Rows from block 3 of a small self-supervised image encoder, named by matrix and row number. Rows with one number belong to one neuron. Each number is 500 + 50 x the weight over its row's rms, rounded and kept within 0 to 999. All counts start at 0. Numbers have three digits each. After the name is the row's rms in percent of the matrix's.
After each neuron's rows are labels from the 100 images, of 14976, where the neuron reaches its highest value: "strongest on" is what is common among them. Only what is clearly more common there than usual is listed. The data: retinal OCT scans (Kermany 2017).
# fc1: MLP up (model.blocks.3.mlp.fc1.weight, 640x160), inputs 0-159
# fc2: MLP down (model.blocks.3.mlp.fc2.weight, 160x640, transposed), outputs 0-159

fc1.179 106:495509437377489463471549530466558478529488515529460483520580498534532560499453501574460509554474480535454504466508551551582556478490456444537467483546553510465554533463420492485555445522425511540456497572516535621507508611426462491582382473432534528490478376494536497550452492463515501466419506466629495523414576550540481477434493532482469514530582497573437410528481426475448519444450512481578450496535417492553434474505556481509542439449566562583515336482441564502500438452481502
fc2.179 096:472539485536492515529485528558504532550570569485521512573353485554520424522600495487538420583523494440503525510435500503569536500580538498440493571441415535495470455599504546536491462520461489521562491429417453547533492481487441433471436475536373431455490557382539536500519510539448511412508449465487478409577453548494484541510585500557527464559462504427545579463479446564417513558456478505452415520534528489478461520430474602457559507500477523540533534536371482471456580571585522
strongest on: finding: normal

fc1.589 096:477435448627525539471539500469552536460496552422494468494521456493521556464551537486559471473575522517472486394504487535537475445461557622381478530434590461487510558517451509522445449518568517515444554473523566473551520512508521481512432575503559440582561424430565451500469503502444551444582478499560493498504414401426500531530410497421450597484501549494589452479515543520544496445516571445551479417526485422559476475442583568531519582446463430416507532433544434437482548551491446
fc2.589 098:656551580430418544578465502500481516540477474538473585476511536468548405542477448463393532546460471527415519539543566466525547472421413417474496531610452464452536573461568523452568544526464477530492431495489451566454523498571513498487578388539455524584525559549466545531513592446471502557483511474472497518536537620538534495521539483526520454411527487527392549475502521531525557576516502515536477595476443518456529546534435436456390495519491482559517430571500466531491580551490500
strongest on: finding: choroidal neovascularization

fc1.338 088:460479485600519535526435491487407492518488382565506512421483605508551464478402412502509462478541555420623547528557493449542524475520445399552487491479467588512458549568537506573498499486504495487436481492461523493554429529422381524588554534480551476494462513534454478538523649585437513456519413499490463454535553542390468554463402537490499549481423460477494601513510423537543459459482531468574577531517564504424495500527481465510528451542508451454390485451502536473522544513485537
fc2.338 093:468533477496568514483466526481613515510517579468443478468557482519570597544616503528509511510461391583422447466461454477503425511524523559488503537532520576505582462462505518397503501435494567478438462428482495509462599477535554524449487555467551453494555459479547523457497459452567503491492543508509528557484510540464496541582557391517519486516440541503412510432501547546388559569571497397574560417587502480612500521535535457516446493443475505584517473542563519496473485369399425
strongest on: finding: choroidal neovascularization

fc1.454 088:499488514521573530534448493462597490494489478479558465479483448473457566502507509510606567477496454485500467515510527503526513325466371489492420496488604478469527494500538497477452511550504409599497418516486517517435530602482487573535581551562468426468518499496504403484491506340436569449402416522539524508524378524554526468571483509445574573506485435569530492494546473550494425515580536542554564530495578565521413508474434522541488510527463521547478430491491506469407483478472438
fc2.454 087:545509517446398545453497500525499411519563485515517574505462513486568468561525516599360428460418524507510454507514495494417492567562565473563467480513445508541491469535472473516614507460530463463461616466485462491435518510501501457506493471418477526506486417570439530510523464584539663463431493526479488441536472503358457399515481518401520523486553533472564547500476462484493580503493444532571484491438512478478508566550541450518438540450487447402633588445420498541539483468508494
strongest on: finding: diabetic macular edema

fc1.174 085:491579495440504534436480439530493527436464507513430523485545445499525442514538386543545525397490504478464608546540517533571429454627393515507482477476458538490479434444471437482406514402553380526532477566471436455542386499510447509462571468519568509518467446508585559534509486541456479487520553431543545468536480432484465493475461531505501526395510560535440431544541447490483522566529583462641482521473492452472472441453582435495609487480500473438460486530443457439493476556588473
fc2.174 095:517546589492550475528596518490522480558469590528547521504471524491537573545415504498392533516596455511484476505479518384463450542515531580471554516541497520526522518497491424538580490572508522454565474553552497611518595446450544513517495481555485440552589524488397392509358606459504495571470504451497435581528534455534436495502562471476489390464471455454518578497470488485550544421576519512357458471561443575554503490533459503489396530501557498512410494512521474498472486472522528
strongest on: finding: choroidal neovascularization

fc1.470 119:553481531530513468526501525487465464520503445530486478511520473505387481416513425511543516509567439530479541490543483475614455373548539584524461551456502483516575499509548535401545488561555481495494462483562546474620521529509597518483426560487482416565554493513544580379448571502510483500478516560459462556507540591436505504569517542512676477435474463530467450513454480437409449503439458478520560511561568609488555508546484557463466547584450575598530518454499487458500506593504523
fc2.470 117:570541462426434492458407438660465486484529448457488483521439447465495522508571423533517571490507502411504501513598587500425501524414525402450518478539497557480499491539509516526494476524520516457509466503477415512526502449524502553535540448516505501466452444563440639631440557512578430499491515556542545545534543450480402436425501505502455519574487405484473606484430539447576437469469556418421467401490405508521461511508492480442461472497529451500481479487592523425522500531554534
strongest on: finding: normal

fc1.288 085:474592465496467534437546525514524505475459553550499555522490531509478472488439548471446512543520531496497524415446403467543534413453440552528491530592532543483535503450421560509490569446452469444483501557545433509515531533473562588561461419441489494577481474502565497450445437515412396481499389481464491482442609490441443569457491546516504471548475416505414589488480478459437422642421519599528533480422530625582434512458545505603507587485487456513511492520491474524480459535489437
fc2.288 090:550420479454491468546401506484479519519556517454456408514495536532494551409594472492561483463514480490461402575538511540526454566526579529515495457454502454505486514549537419420505458523525476548465443485363472500523523454508459547613583542504478433463450469433467573532510527487608547506556597491452528436515536556549524526606446469469536536437497482505542448544514487565578606437544471456443448580541483385420579441534482549441507477509486520528408497498359519522563486497529521
strongest on: finding: diabetic macular edema

fc1.94 097:516494506483534492391581429493445536417549518508498508523452422528518470496496529513567470508501542434589518602501583522500437499505525541480557516589533496488490619507424476486556485430447481541543502535467462498408525533520476457464401464509468532604496575589435497490482580530499594382473495509487510464580577530407498489459542507584446452520516456536499505542501508521615416460508508490443513470409534371527534610540475539516507617423492506500496596467413481509501547548430460
fc2.94 102:588505503494558496539529546452526518524506499514454686437501488565547502414473519527529450510473505586413521514508440519502498412452513450514516532436651447493486514512648463577429472560545537524440456567501377530470487438503458455473417570482552435447569507492588479450555521545489544514505477610501529513521530515489509492536514449469609490475475552532528559601582550575553459540507482496570546518419525470480478479576488496565487488507528463501439458487402551477457505469514591
strongest on: finding: diabetic macular edema

fc1.610 117:451467425481556480460574504472469480457507541527566544488537472612508521479452519499472381553533414409504537472479641530587509549541550484510474506504617517452512595544598473453491420509548585557572473564533473548599448519528453518443504499546510497532424459545519449620548509503513433499515587590477583410472429452579505526449416464465551437458463533530474471557465539448452518485570515564559462496569467437448511485510516484477431495525493416581536517467499417519516455523545511
fc2.610 109:573595479522529530554547494574522613538532403470488542483522498548468509542518438509547525636443529546523440580525401505507540436493514445525549468536457461518614467443488530510459576510516494468467538460540528474513435467512492529529521503514489456419478513541449583505554494403534508461433446524470490489512540476498501595613508512489482521557570458546452491530512465560521505509486434562426498507502524635623505508406616565580546426499492507457420571544530441449443597595474536
strongest on: finding: normal

fc1.213 078:466574541488432548411507493565464434420630560507512563469529452548408477503516474488489564480451513535525584539579516595497448508512488437586473463472455446570397496557519434470596491486459475511535494448529515526501496515519569570500524500536524568454506479601486526460479381573478544541548563587474532574438547457512532511494467529534454610464580476493515529421425560496591488530532474532519447431493489527494546495560425553505572567524604585546591566530486483426562541498532467
fc2.213 074:526485510560508497655443468519537549518460461536499504463563483501616538458494522439487569487498481527454461553426459489467545536528467509443339543505510598383485500466515448537442530498518504510458440438507495456419513527455521532483490533441498434534563501389638457573536525470613515534504485397414489504587523475457514491453487512496524456588376494426521567580548452493445514485480442485559549569475501462517502463505536455507494385592456493442536442480506464559455433473485491
strongest on: finding: diabetic macular edema

fc1.351 096:535436489501522484539553584405477430478473486456476499536454499533526601557571521507515577541456502456503535512479481504559523509458491521595501560436605461547526474432541430485512569476563474612518534535524450546565540478534471574467433406529441497530464523525437601516509427433570537537604466454522456460505482545473511511516498441577494602553393497458499491472583622454550479484575426546587476460533438480571449471476407588536560420506483551425439508493469488455455507482444578
fc2.351 111:467518554468442471486508492514515573556467451533601545545507511502482481415523486520427465507505524516519464503486508464530465579567479480377427439504504513524458461558448465572505467524398514498492478477396609502482449485447514458455550514549498551391529460476601426474520510637471457578423486487504480527476500451586454514388546582480504432528548525417584471506481399644487513499489392436480434602487548493509491532454566456475580576455502466520456618518502519507511479493530531
strongest on: finding: choroidal neovascularization

fc1.235 075:509459511483512495431496471523499499460465552465487499534516458510486500480527537450460433534475526492495578514479521510510503511520496452546508530640417466614501445389504497526603484486563411464596584522479525558477446477427408506498453549439442510539494510496487434566449499551546592479552527424553467537484513448627430491521552495508627547511448570568516461470638495445494430512472575462501488495530433479362447459583537491505580468546371514528465462506453566507499518517553587
fc2.235 072:478519454472605478522456485438511529461451594502567422510539445518492472450581547494469634464540528544586505500538428548516547490492550499484495603436432527545425543582485498468573484505475521505497529587477480531504586467521430471567467475504542569510563467420563552461465510393533444569413472546482457454535528506458588540558409605580386541493552522547486494520375534562511473486472475461537439620556574459511477505492510530434521605483545520525497489494456508523546564431520504
strongest on: finding: normal

fc1.523 088:538503450523588580527502450455422517496498439481558528595486470480543572488461559516535466593538559551516505515532548452514456514497618511449431524502449582399542529519594551525615540469491519501520561523437520567477516587487478432412417537443490510573497480469560480614489523460489516493461554466433447484490546532501534426527485571495516512499530516577507486585349431472567493462463454516666486488549393575541501460452465543496460497460581526527482527498458480518557514578453473
fc2.523 090:542489545486524592519453572595574527499653495519463591535481463440526567502532520479464470507460449503420403529460428523475519529513462456479556435503569441529504468548432547471568458471409462511548575445597457500621480463494516444522546478478590435460471489459445523425538497478511532566504547532515548560540602544552466625460552451458551548482516522510541484522544487470481452570519444495493456448473493503454545406502546395489502422445510469507422501495458539544564640546459554
strongest on: finding: normal