{"arch": "vit", "model": "self-supervised image encoder", "dataset": "retinal OCT scans (Kermany 2017)", "train_examples": 98430, "image_size": 48, "crop_scale_min": 0.4, "horizontal_flip": true, "translate": 0.12, "color_jitter": 0.4, "method": "vicreg", "norm": "rmsnorm", "norm_position": "pre", "activation": "gelu_tanh", "mlp_ratio": 4, "head_dim": 16, "fused_qkv": false, "bias": "all", "qk_norm": true, "parallel_block": false, "dropout": 0.1, "inner_norm": false, "drop_path": 0.05, "patch_size": [8, 8], "conv_stem": false, "layers": 8, "width": 160, "positions": "learned", "pooling": "class_token", "projector_hidden": 512, "projector_out": 1024, "projector_hidden_layers": 2, "init": "torch_default", "residual_init": "scaled_by_depth", "optimizer": "soap", "beta2": 0.95, "lr": 0.0019, "beta1": 0.95, "shampoo_beta": 0.95, "eps": 1e-08, "precondition_frequency": 10, "max_precond_dim": 1536, "one_sided": false, "adamw_lr_other_params": 0.001, "steps": 6100, "batch_size": 128, "epochs": 7.9, "lr_schedule": "cosine", "final_lr_fraction": 0.01, "warmup_steps": 1220, "weight_decay": 0.3, "adamw_weight_decay_other_params": 0.01}
Rows from block 3 of a small self-supervised image encoder, named by matrix and row number. Rows with one number belong to one neuron. Each number is 128 + 24 x the weight over its row's rms, rounded and kept within 0 to 255. All counts start at 0.
Before each neuron's rows are labels from the 100 images, of 14976, where the neuron reaches its highest value: "strongest on" is what is common among them. Only what is clearly more common there than usual is listed. The data: retinal OCT scans (Kermany 2017).
# fc1: MLP up (model.blocks.3.mlp.fc1.weight, 640x160), inputs 0-159
# fc2: MLP down (model.blocks.3.mlp.fc2.weight, 160x640, transposed), outputs 0-159

strongest on: finding: choroidal neovascularization
fc1.558 [131 146 147 147 108 118 103 102 136 113 125 149 126  91 154 119 159 103  86 126 124 123 103 141 117 128 122 128 137 129 138 130 152 131 122 144  83 159 106 112 130 110 132 106  60 153 131  87 137 127 112  84 184 118 134 174 161 164 110 151 123 143 121 145 147 109 133 115 124 147 123  85 108 175 112 109 143 109 121 156 153 108 105 118 155 101 136 110 111 106 167 115 120 132 141 133 128 118 100 145 118  94  93  72 128 101 114 134 135 188 161 107 120 211 112 125  96 134 155 117  73 132 123 144 101 129 118 109  96 125 135 137 123 171 122  81 140 162 133  99 134 132 159 153 174 119 121 112 106 112 122 168 132 124  91 138 172 123 124 112]
fc2.558 [126 134 124 151  77 105 147  99  87 131 110 148 100 127  92 116 122 138 138  95 110 119 139 126 105 111 128 121 121 140 123 132 159 139 133 162 140  97 128 122 116 111 148 116 150 103 159 138 137 119 165 153 126 163 112  76  83 112 172 137 115 137 175 122  81 115 110 161  84 125 144 146 163 120 139 150 104 143 104 125 137 127 163  95 113 126 100 134 136 192 101 130 103 109  87 105 112 111 159  94 138 116 127 146 134 120 142 138 103 106 169 145 146 108 169 135 167  94 133 128 173 136 111 120 146 162 128 119 120 120 115 122 123  88 129 176 126 113 151 190 137 140 127 124  48 159 158 120 156 121 145 133 125 159 167 104 114 122 159 126]

strongest on: finding: diabetic macular edema
fc1.459 [154 147 142 102  92 144 132  92 133 111  95 156 106 139 144 165 104  95 133 158 125 147 140 143 149 160 150 129 108  94 134 155 104 134 164 125 100 115 118 162 116 120  81 108 127 156 150 147 119 144 131 147 147 111 167 118 147 124 115 160 152 108 124 133 117 112 138 143 127  75 126 113 133 141 159  99 117 125 152 122 135 108 103 120 137 123  64 152 149 111 140 156 153 184 149 174  92 158 128 162  81  93 131 180 179 132 130 116 108 144 113 133 127 143 110 137  89 178  94 112 159 121 127 130 146 157 141 134 120 145 131  71 101 116 156 165 150 142 157 117 142 156 141 148 173 121 122 103 115 100  91 113  89  91 103 131 112 116 141 136]
fc2.459 [138 112 120  96 144 134 122 154 123 147 145 127  78 174 169  92 142 111 154 139 118 147 111 113 146  78 173 175 161  96 122 131 183 107 132 166 156  88 104 145 118 136 132 157 123 105 117  87 119 118 122 138 151 134 112  89 134 114 117 126 128 128 136 129  64 133 155 136 118 154  73 109 110 143 126 125 168 122 139 151 150 117 148 138  92  90 144 164 157 168 133 128 154 139  94 114 140 127 148  72 112 128 138  70 138 110 114 168 139 133 126 193 152 179 126 158 140 116 135 134 112 114 150 112 109 105 151 137 126 144 110 164 137 144 121 134 106 106 109 154 156 100 112  94 141 117 130 130  87 152 120 137 133 128 133 153 137 127 165 136]

strongest on: finding: choroidal neovascularization
fc1.92 [127 158 139 166  95 126 181 122 127 134 129 142  96  98 101 121 164 125 126 105 149 127 146 181  99 123  95 120 160 134 137 123 127 130 125 107 167 148 130 119 104  95 134  88 163 156 118  76 143 167  99 152 136 126 140 151 125 186 129 111  99  96  95 123 129 146 109 172 148 149 140 142 111 154 103 140 100 140 126 114 189 108 130 129 143 103 104 124 107 103 138 163 124  76  92  90 133 110  89  95 148 123 144  97 129 140 156 106 106 133 128 144 136 165 104 109 111 143 135 100 157 103 140 134 139 120 121 128  89 166 127 122 125 169 131 135 130 119 144 140 174 139 140 149 155 100 167 143 194  97 155 134 124 149 112  84 140 131 144 128]
fc2.92 [128 115 129 130 162 115  91 122 111 122 148 118 101 145 136 131  95 109 157 128 102 169 115  93 143 161 143 149 133 140  94 130 125 155 162 151 100 111 161 105 141 153 151 149 124  89 144 137 124  91 150 144 132 152 115 104 131  65 118 145 139 136 144 163 122 122 147  81 140 120 104 135 180 134 114 122 137 107 103 128  66 146 161 131 141 133 160 115 143 144 111 108 170 178 140 148 114 147 148 116 109 127 130 145 116 131 116 142 187 139 135 126 141 124 131 136 144  84  93 154 136 104 101 127  98 127 133 130 156 104 149 146 105  97 131 111 131 111 106 142  69 117 129 102 138 133 105  84  55 109 112 144 128 127 137 154  90  50 115 142]

strongest on: finding: choroidal neovascularization
fc1.461 [107 135  90 145 122 114 137 144 112 116  90 145 162 137  85 131 109 114 128 106  96 162 163 152 132 125 154 171 161 102 136 122 113 115 127 122 109 115 110 140 137 148 119 127 125  91 129 146 154  91 144  64  91 152 130 116  82 161 104 113 108 126 182 131 120 116 183  96 135  93 115 114 141 123 136 169 167 132 133 102 160 135 116 153 141 136 143 149 138 142 142  91 134 153 114 168 139 137 134 135  91 115  94 102 112  94  90 106 155 128 124 118 113 103  72 154 109 119 174  98 138 124 142 120 142 114 163 133 180 122 159 138 109 130 114  83 136 136 148 128  99 160 137 164 140 123 154 138  98 144  91 137 180 174 128 162 118 124 128 128]
fc2.461 [131 128 140 123 152 152 102 128 136  99 130 111  91 138 124 105 177 113 111 109 130 151  74 120 197 169  81 137 144 149  92 149 131 139 127 135 135 137 122 112 133 144 138 130 108 145 124 111  91 173 105 132 148  82 144 147 119  89 155 159 154  99 145 109  95 101 136 141 144 138 127 132  99 140 125  96  87 118 124 118 161 102 127 140  97 135 148 149 130  95 123 123  94 151 152 105 152  90 163 126 125 131 114 118 162 110 150 122  93 142 124  62 144 117 130 124 137  89 107 119 126 105 133 160 126 159 105 138 103  93 157 112 189 153 161 153 154 121 137 130 171  84  95 110  92 145 115 109 153 160  88 113  90 114 116 117 136 119 142 112]

strongest on: finding: diabetic macular edema
fc1.609 [107 117  89 156 158  90  93 114  98 129 139 113 139  98  84 119 114 121 104 110  91 136 128 125  99 103 109 126 158 159 139 132 183 143 141 149 129 158 123 115 130 120 129 118 174  85 164 120 109  93 135 132 132 162 124 130 168 150 104 146 148 136 107 106 165 152 117 100 123 118 139 118 150 127 100 132  83 127 115  63 112 157 112 149 128 133 165 132 121 101 112 120  85 145 141  87 130 100 183 144 146 124 146 165 134 133 122 146 119 154 119 116 174 150 163 141  85 111 161 135 107  90 166 147 141 135 146 115 145 170 120 124 115 145 110 178 100 147 133 149 147 101 147 128 173 127  99 153 118 131  95 155  92 144  91 142 146 137 109  95]
fc2.609 [146 163 157 115 120 103 146 105 165 139 113 131 107 162 161 130 135 127 135 167 141 120 184 119 146 148 148 132 137 130 105 134  82 111 160 129 169 114 141 106 132 129 134 177 114 159 115 135 142 130 108 152 146 100 121  71  84  83 124 121  86 120 106 151 101 156 131 152 113 141 124 169 120 147 117 131 127 128 118 205 130 110 144 101 104 126  96 132 152 130 146 124 173 122 127 147 122 171  98 102 103 136 108  94 148 132 121 130 123  88 127 104 145 174 121 136 129 134 131 164 106  78  61 122 139 130 115 117 142 110 103 101 112 140 168 103 149 104 110 123 181  96 119 142 111 118 151 121 128 133 186 152 109 134 172 114 128 127 124 123]

strongest on: finding: choroidal neovascularization
fc1.262 [134 141 103 147 148 101 135 105 142 144 139 122 141 109 141  92 131 155 106 119  52 114 156  90  95 135 147 142 172 127 115 163 107  92 125 113 105 167  91 141 123 142 170 129 101 104 191 110 131  98 142 148 130 147 125 128 114 138 135 132  93 143  98 125 154 126 166 162 147 125 113 115 139 127 148 147 146 103 107  90 128 104 123 134 166 161  57 131 117 129 112 150  91  90 129 105 151 130 116 128  93  92 148  88 128 126 124 112 112 133 118 156 151 105 144 144 104 118  89 102 120 137 163 143 139 126 128 139 153  79 145 120 125 157 171 114 170 143 173 129 104 105 104 137 164 165 113 120 108 143 189 101 143 112 108 115 129 118 133 127]
fc2.262 [104  97 173 115  91 139 112 157 132 103 114  78 117 136 142 130 117 117 193 111 152 145 133 112 139 103  98 139 105 132 123 114 112 134 139 137 127 121 140  84 128 124 121 117 100 166  96 120 139 151 133 153 118 115 179  99 128 126 134 122 138 163 145 141 106 121 120  99 116 146 169  95 137 117 111 130 145 148 199 125 100 123 167 114 175  94 185  98 170 138 121 105 136  84 130 160 149  93 163 151 135 156 106 120 118 130 130 108 110 155 137  89 173 118 131 129 115 127 148 114 120 116 103 101  76 133 108 106 109 116 161 123 176 177 117 154 128  93 108 177 137 156 144 118 151 134 100 105 155 111  96 119 106 121 106 145 132 113 119 134]

strongest on: finding: diabetic macular edema
fc1.626 [158 147 149 132 136 141 133  98  54 124 139 102 132 145 117  91 142 176 149 123 139 162 116 122 122  93 119  83 170 127 114 155 132 102 104 114 168 131 117 130 131 122 136 111 105 111 114 155 109 105 137 167 124 108 100 123  96  76 147 148 138  80 111  79  94 135 115 164 138 134 155 111 112 138 107 126 111 162 163  92 110 105 139 128 123 110 104 154 118  70 144 187 138 122 134 154 151  98  87 124 164 113 148 115 131  93 128 129 132  89 138 139  80 154 131 157 167 123 143 146 113 108 143 173 121 129 103 132 118 137 105 138 116 155 113 164 140 109  91 111 119 151 109  85 153  89 158 125 112 131 118  94 140 118 113 142  92 148 145 127]
fc2.626 [141  94 159  97  93 119 124 135 118 142 151 119 138 143 139 129 140 136 139 127  89  89 129  91 164 133 125 140  95 167 160 107 144 134 120  99 107 147 114 183 100  91 136 116 143 144  88 106 132 103 119  80 164 105 128 149 168 111 147 134 172 141 149 140 169  72 120  72 120  75 149 133 109 118 106  86 120 114 141 133 152 110 131 121 142 122 138 136 135 132 128 119  95 123 135 145 116  88 151  93 115 134 131 139  94 121 147 106 155 174 144  98 154 117 176  94 110 103  88 194 146 143 126 131 159 118 138 136  94 138 142 122 115 120 132 170 150 149 116 155 123 112 121 117 125 161 127 115 160 132  84 156 145 150 115 159 162 158 106 112]

strongest on: finding: normal
fc1.118 [107 106  93 157 111 128 159 103 190 104  96 147 101 114 129 143 132 128 127 157 119 116 135 137 124 143  70 131 123 133 128 138  63 116 137 139 192 139  97 108 156 134 113 113 123 125 124 138 178 102 160 121 158 146 147 107 158 132 139 130 172 170 114 182 102 142 136  91 105  95 124 144  91 114  94 101  68  72 159 113 165 113 130 164 134 128 145 120 129 150 118 126  98 139 145 139 141 159 138 122 132 162 112 126 146 114  98 124 143 106 128 101  92 155 111 129 146 119 124 164  86 134 160 117 172 140 129 128 121 109  78 163 135 128 133 107 130 177 149 134 134 150 138  88 132 143 114 121 153 134 155 158 103 120 125 127 146 128 143 110]
fc2.118 [144 105 127 104 146 128 117 130 110 172  98 142 139 121 140 107 135 157 139 115 122 159 131  96 127 137 126 127 109 102 112 151 166 128 136 114  85 148 117 124 114 153  62 129 109 150 165 141 148 126 120 135 123 120  98 107 113 139 141 149  69 144 154  76 142 108 111 142 170 134 139 131 156 130 172 102 151 148 130 149 119 116  97 128  74 162 128 167 116 133 112 132 145 175 139  81  79 131 119 112 110 101 135 153  92  97 128 129 158 142 110 159 123 114 136 123 159 115 180 150 128 160 107 153 116  94 116 149 112 103 146 109 150 127  97 138 132  72  83 109 165 102 104 173 133 136 158  97 108  95 165 108 153  97 156 104 111 135 113 130]

strongest on: finding: normal
fc1.581 [148 116 108 126 131 141 105 118 124  96 103 111 143 153 102 126  95 128  87 145 124 105 113 115  96 121  71  75 123 149 154 151 133 110 158  95  92 156 117 112 152 136 132 145 161 125 126 113 199 160 155 106 149 111 120 119 133 102 148 114 125 143 139 133 151 128 155 138 132 165 112 148  83 120 124 148 150 112  81 108 106 112 115 131 116 142  93  76 104 122  93 129 154 120  97  49 146 142 142 151 158 140 125 107 132 110 112 117 127 129 121 135 137 118 124 114 124 111 126  99 129 129 133 129 132  72 107 156  68 158 107 113 130 124  95  84 124 148 116 183 129  97 124  96 154 140 105 125 145 166 154 146 134 135  94 144 100 136 173  95]
fc2.581 [162 127 111 100 125 140 127 139 126 147 132 134 138 151 175  90 135 117 133 113 139 114 135 160 118 123  93 168 158 134  99 137 102  91  91 187 150 104 112 142 126 133 125 136 147 106 112 130 111  83 115 105 109 123 147 101 133 143 123 159 128 140 149 124 111 161 159 149 147 122 100 156 151 128 173 134 125 115 129 119 140 160 165  75 100 100 111 161 166 128 127 103 137 147 126 171 106 157 122 103 101 145 132 130 138 112  82 146  96 160 136 137 143 155 118 139 123 126 165  87 127 141 189  74 121 147 137 130 107 156 136 150 139 131 141 152 125  72 105 135 131 116  99  96 101 159 166 130 136  81 136 103 128  87 154  70 114  94 141 156]

strongest on: finding: choroidal neovascularization
fc1.420 [ 93 112 126 108 112 119 121 120 119 103  91 147 167 131 145 157 166 162 152 135  79 160 163 115 140 128 118 145 133  94 144 141 138 112 141  99 106 127 129 127  88 145 108 133 119 125 123 157 137 128  81 114 163  75 185 115 118 108 125 103  91 124 141 110 191 110 117 129 139 108 121 113 116 156 147 113 138 122  89 151 120 152 175 159 130 140 156 130 115 118 100 154 149 111 137 120 111 147 106 137 159 113  99 106  78 110 108 159 110  97 157 126 120 126 122 132 119 128  93 142 175 137 125 123  83 155 115 193 111 121 114 106 124 130 141 167 133  83  73  92 152 127 140 143 112 144 120 172 139 157 152 155 109 125 139 105 109 174 103 137]
fc2.420 [154 147 115 118 121 153 116 130 170 166 161 152 127 119 117 127 106 121 110 157 165 141 178 160  87 158 155  87 120 129 142 146 108 127 140 153 144 134 127  92 138 135 142 180 152 119  99 143 119 133 128 114 140 162  99 150 104 135 142 156 165 156 136 130  92 139 153 129 109 123  97 159  95 161 126 127 118 166 162 101 145  79  41 151 103 184 136 117 112 160 142 118 116 147  84 140 128 118  90 140 122 112 180 132 163 124 144  97 154 121 138 128 114 133 135 132 160 122 113 112 120 161 111 154 134 102 144 122 129 106 157 119 148 147  79  96 100 161 124 120 113 141  95 127 165 107 121  79 146 111 109 122 149 128 129 166 130 116 129 110]

strongest on: finding: choroidal neovascularization
fc1.347 [108 120 115 127 139 140 132 146 141 125 165 118 132 125 118 152 116 125  90 125  84 138 135 136 116 103 125 134 153  94 122 138 104 162 108 148 112  93 146 146 145 114 113 114 125 132 115 124 101 131 143 116 135 182 133 143 143 119 137 136 136 107  94 105 121 129 159  82  97 137 166 108 129 123 145 100 132 152 169 119 158 167 145 143 160 145  84 155 134 107 144  88  93 135 140 132 146  75 163 115 117 126 107 141  62  92 168  82  95 155 140 145 126 100 146 118 153 108 117  77 189 143 136 154 145 113 124 150 138 121 107 152  99 150 157  96 183 126 126 122  93 148 176 138 168 165 146 115 131 114 101 153 134 122  87 127  88 154 140 164]
fc2.347 [138 115 106 113 156 137 127 140 115 121 116 131 192 136 173 126 118 168 130 126 139 157 137 136 124 146 157 147 134 104 111  99 149 113 138 103 136 163 144 123 132 154 181  93 109 130 132 131 144  80 116 128 138  62 165 111  98 137 164 125 134 120 151 113 149 136 132 143 136 139 130 133 130 121 163 136 124  93 138 109 125 116  92 135 114 124 145 142 114 108 153 156 152 136 108 123  92 191 121 146 124 101  76 136 162 166 155 155 117 132 115 122 137  95 150  90  77 109 144 148 101 143 146 120 141 171 113 104 170 120 142 128 134 154 110 134  96 150 164  56 166  86  86 116 128  82  86 140 127  98 109 107  98 135 130 117 149 128 127 147]

strongest on: finding: diabetic macular edema
fc1.576 [136 114 121 121  91 120 132 127 124 113 159  92 119 143 154 137 153  73 118 149 101 133 128 114 127 150 172 133 128 125 121  79 144 177 147 131 140  77 136 143 106 104 142 156 141 148 158 115 119 105 132 157 122 104 175 159 115 126 142 194 123 146 124 118 127 136 153  95  99 155 107 112 141 154 133 117 143 108 124  63 120 123 134 151 102 104 120 162 126 151 132 160  93 109 140 150 142 158 132 113 134  96  94 123 148 105 144 139 130 155  81 154  99 124 128 171 100 171 139 103  82 148 132 148 153 152  84 157 156 112 163  99 118  94 129 113 108 120 117 120  99 134 162 140 148 119 144 122 151  74 141 109  81 132 139 151 130 172 102 155]
fc2.576 [ 95 130 165 122 141 129 127 119 147 121 117 132 156 129 161 142 101 132 136  93 178 128 141 113 142 134 113 127 136 102  99 126 129 106 166 152 101 155  66 122 131 141 139 131 129 121 112 129 162 143  96  97 146 134 109 131  77 116 100 125 157 134 127 112 126 142 112 134  96 155 128 172 151 131  99  83 155 117 104 182 103 121 112  98 141 151 106  64 141 133 175 120 137 147 138  92 145 104 115 154 123 132 122 115 145 157 152 150  93  71 125 114 151  69 135 103 121 163 118 139 160 110 156  97  78 105 157 121 120 123 123 128 134  98 117 112 118 121 125 158 107 121  94  78 147 147  65 111 106 147 120 169 106 105 153 102 144 115 128 113]

strongest on: finding: diabetic macular edema
fc1.197 [ 97 120 115 132  96 113  96  92 133 150 158 161 117 148 107 119 138 111  88 129 160 104 113 106 102 103 145 157 157  97 101 137 170 152 134 161 128 168  99 140 148 103 120 157 100 114 123 129 117 137 163 138 112 114  95 140  94 147 134 171  93 136  75 124 123  70 117 118 112 136 101  90  85 139 126  80 191  88 124 102 127 137 103 125 156 141  96 112 158 131 114 182 169 164 130 125 122 127 158 130 116 129 158 167 128 143 136 116  89 110 118 116  99 138  96 140 117 123 110  99 127 124 112 150 190 137 142 124 143 120  99 123 113 101 110 138 106 120 121 161 140 129 136 150  97 120 116 149 144 138 114 138 141  91 128 131 100  97 100 177]
fc2.197 [ 98 141 102 137 146 153 129 158 122 116 130 114 103 142 121 130 105 122 150 115 158 108 197 137 109 142  93 124 133 121  78 115  81 146 158  91 126 112 156 163 103 146 142 110 134 168 139 163 130 118  86 125 138  86 143 149 133 147 152 128 166 112 153 103 125 150 183 148 157 154 159 155 135  91  94 129  99 152 131 153 119 140 129 121 108 138 116  86 117  94 146  89 112 143 140 128 117  90 137 133 135 104  98 139 128 138 141 120 144 145 116 119 130 111 155 114 135 137  98 175 133  85 149 123  96 157 131 144 130 168  71 143 124 136 123 101 123 113 130 107 120 180 120 122 150 115 135  90  97  71 118 118 102 169  83 131 165 165 149 110]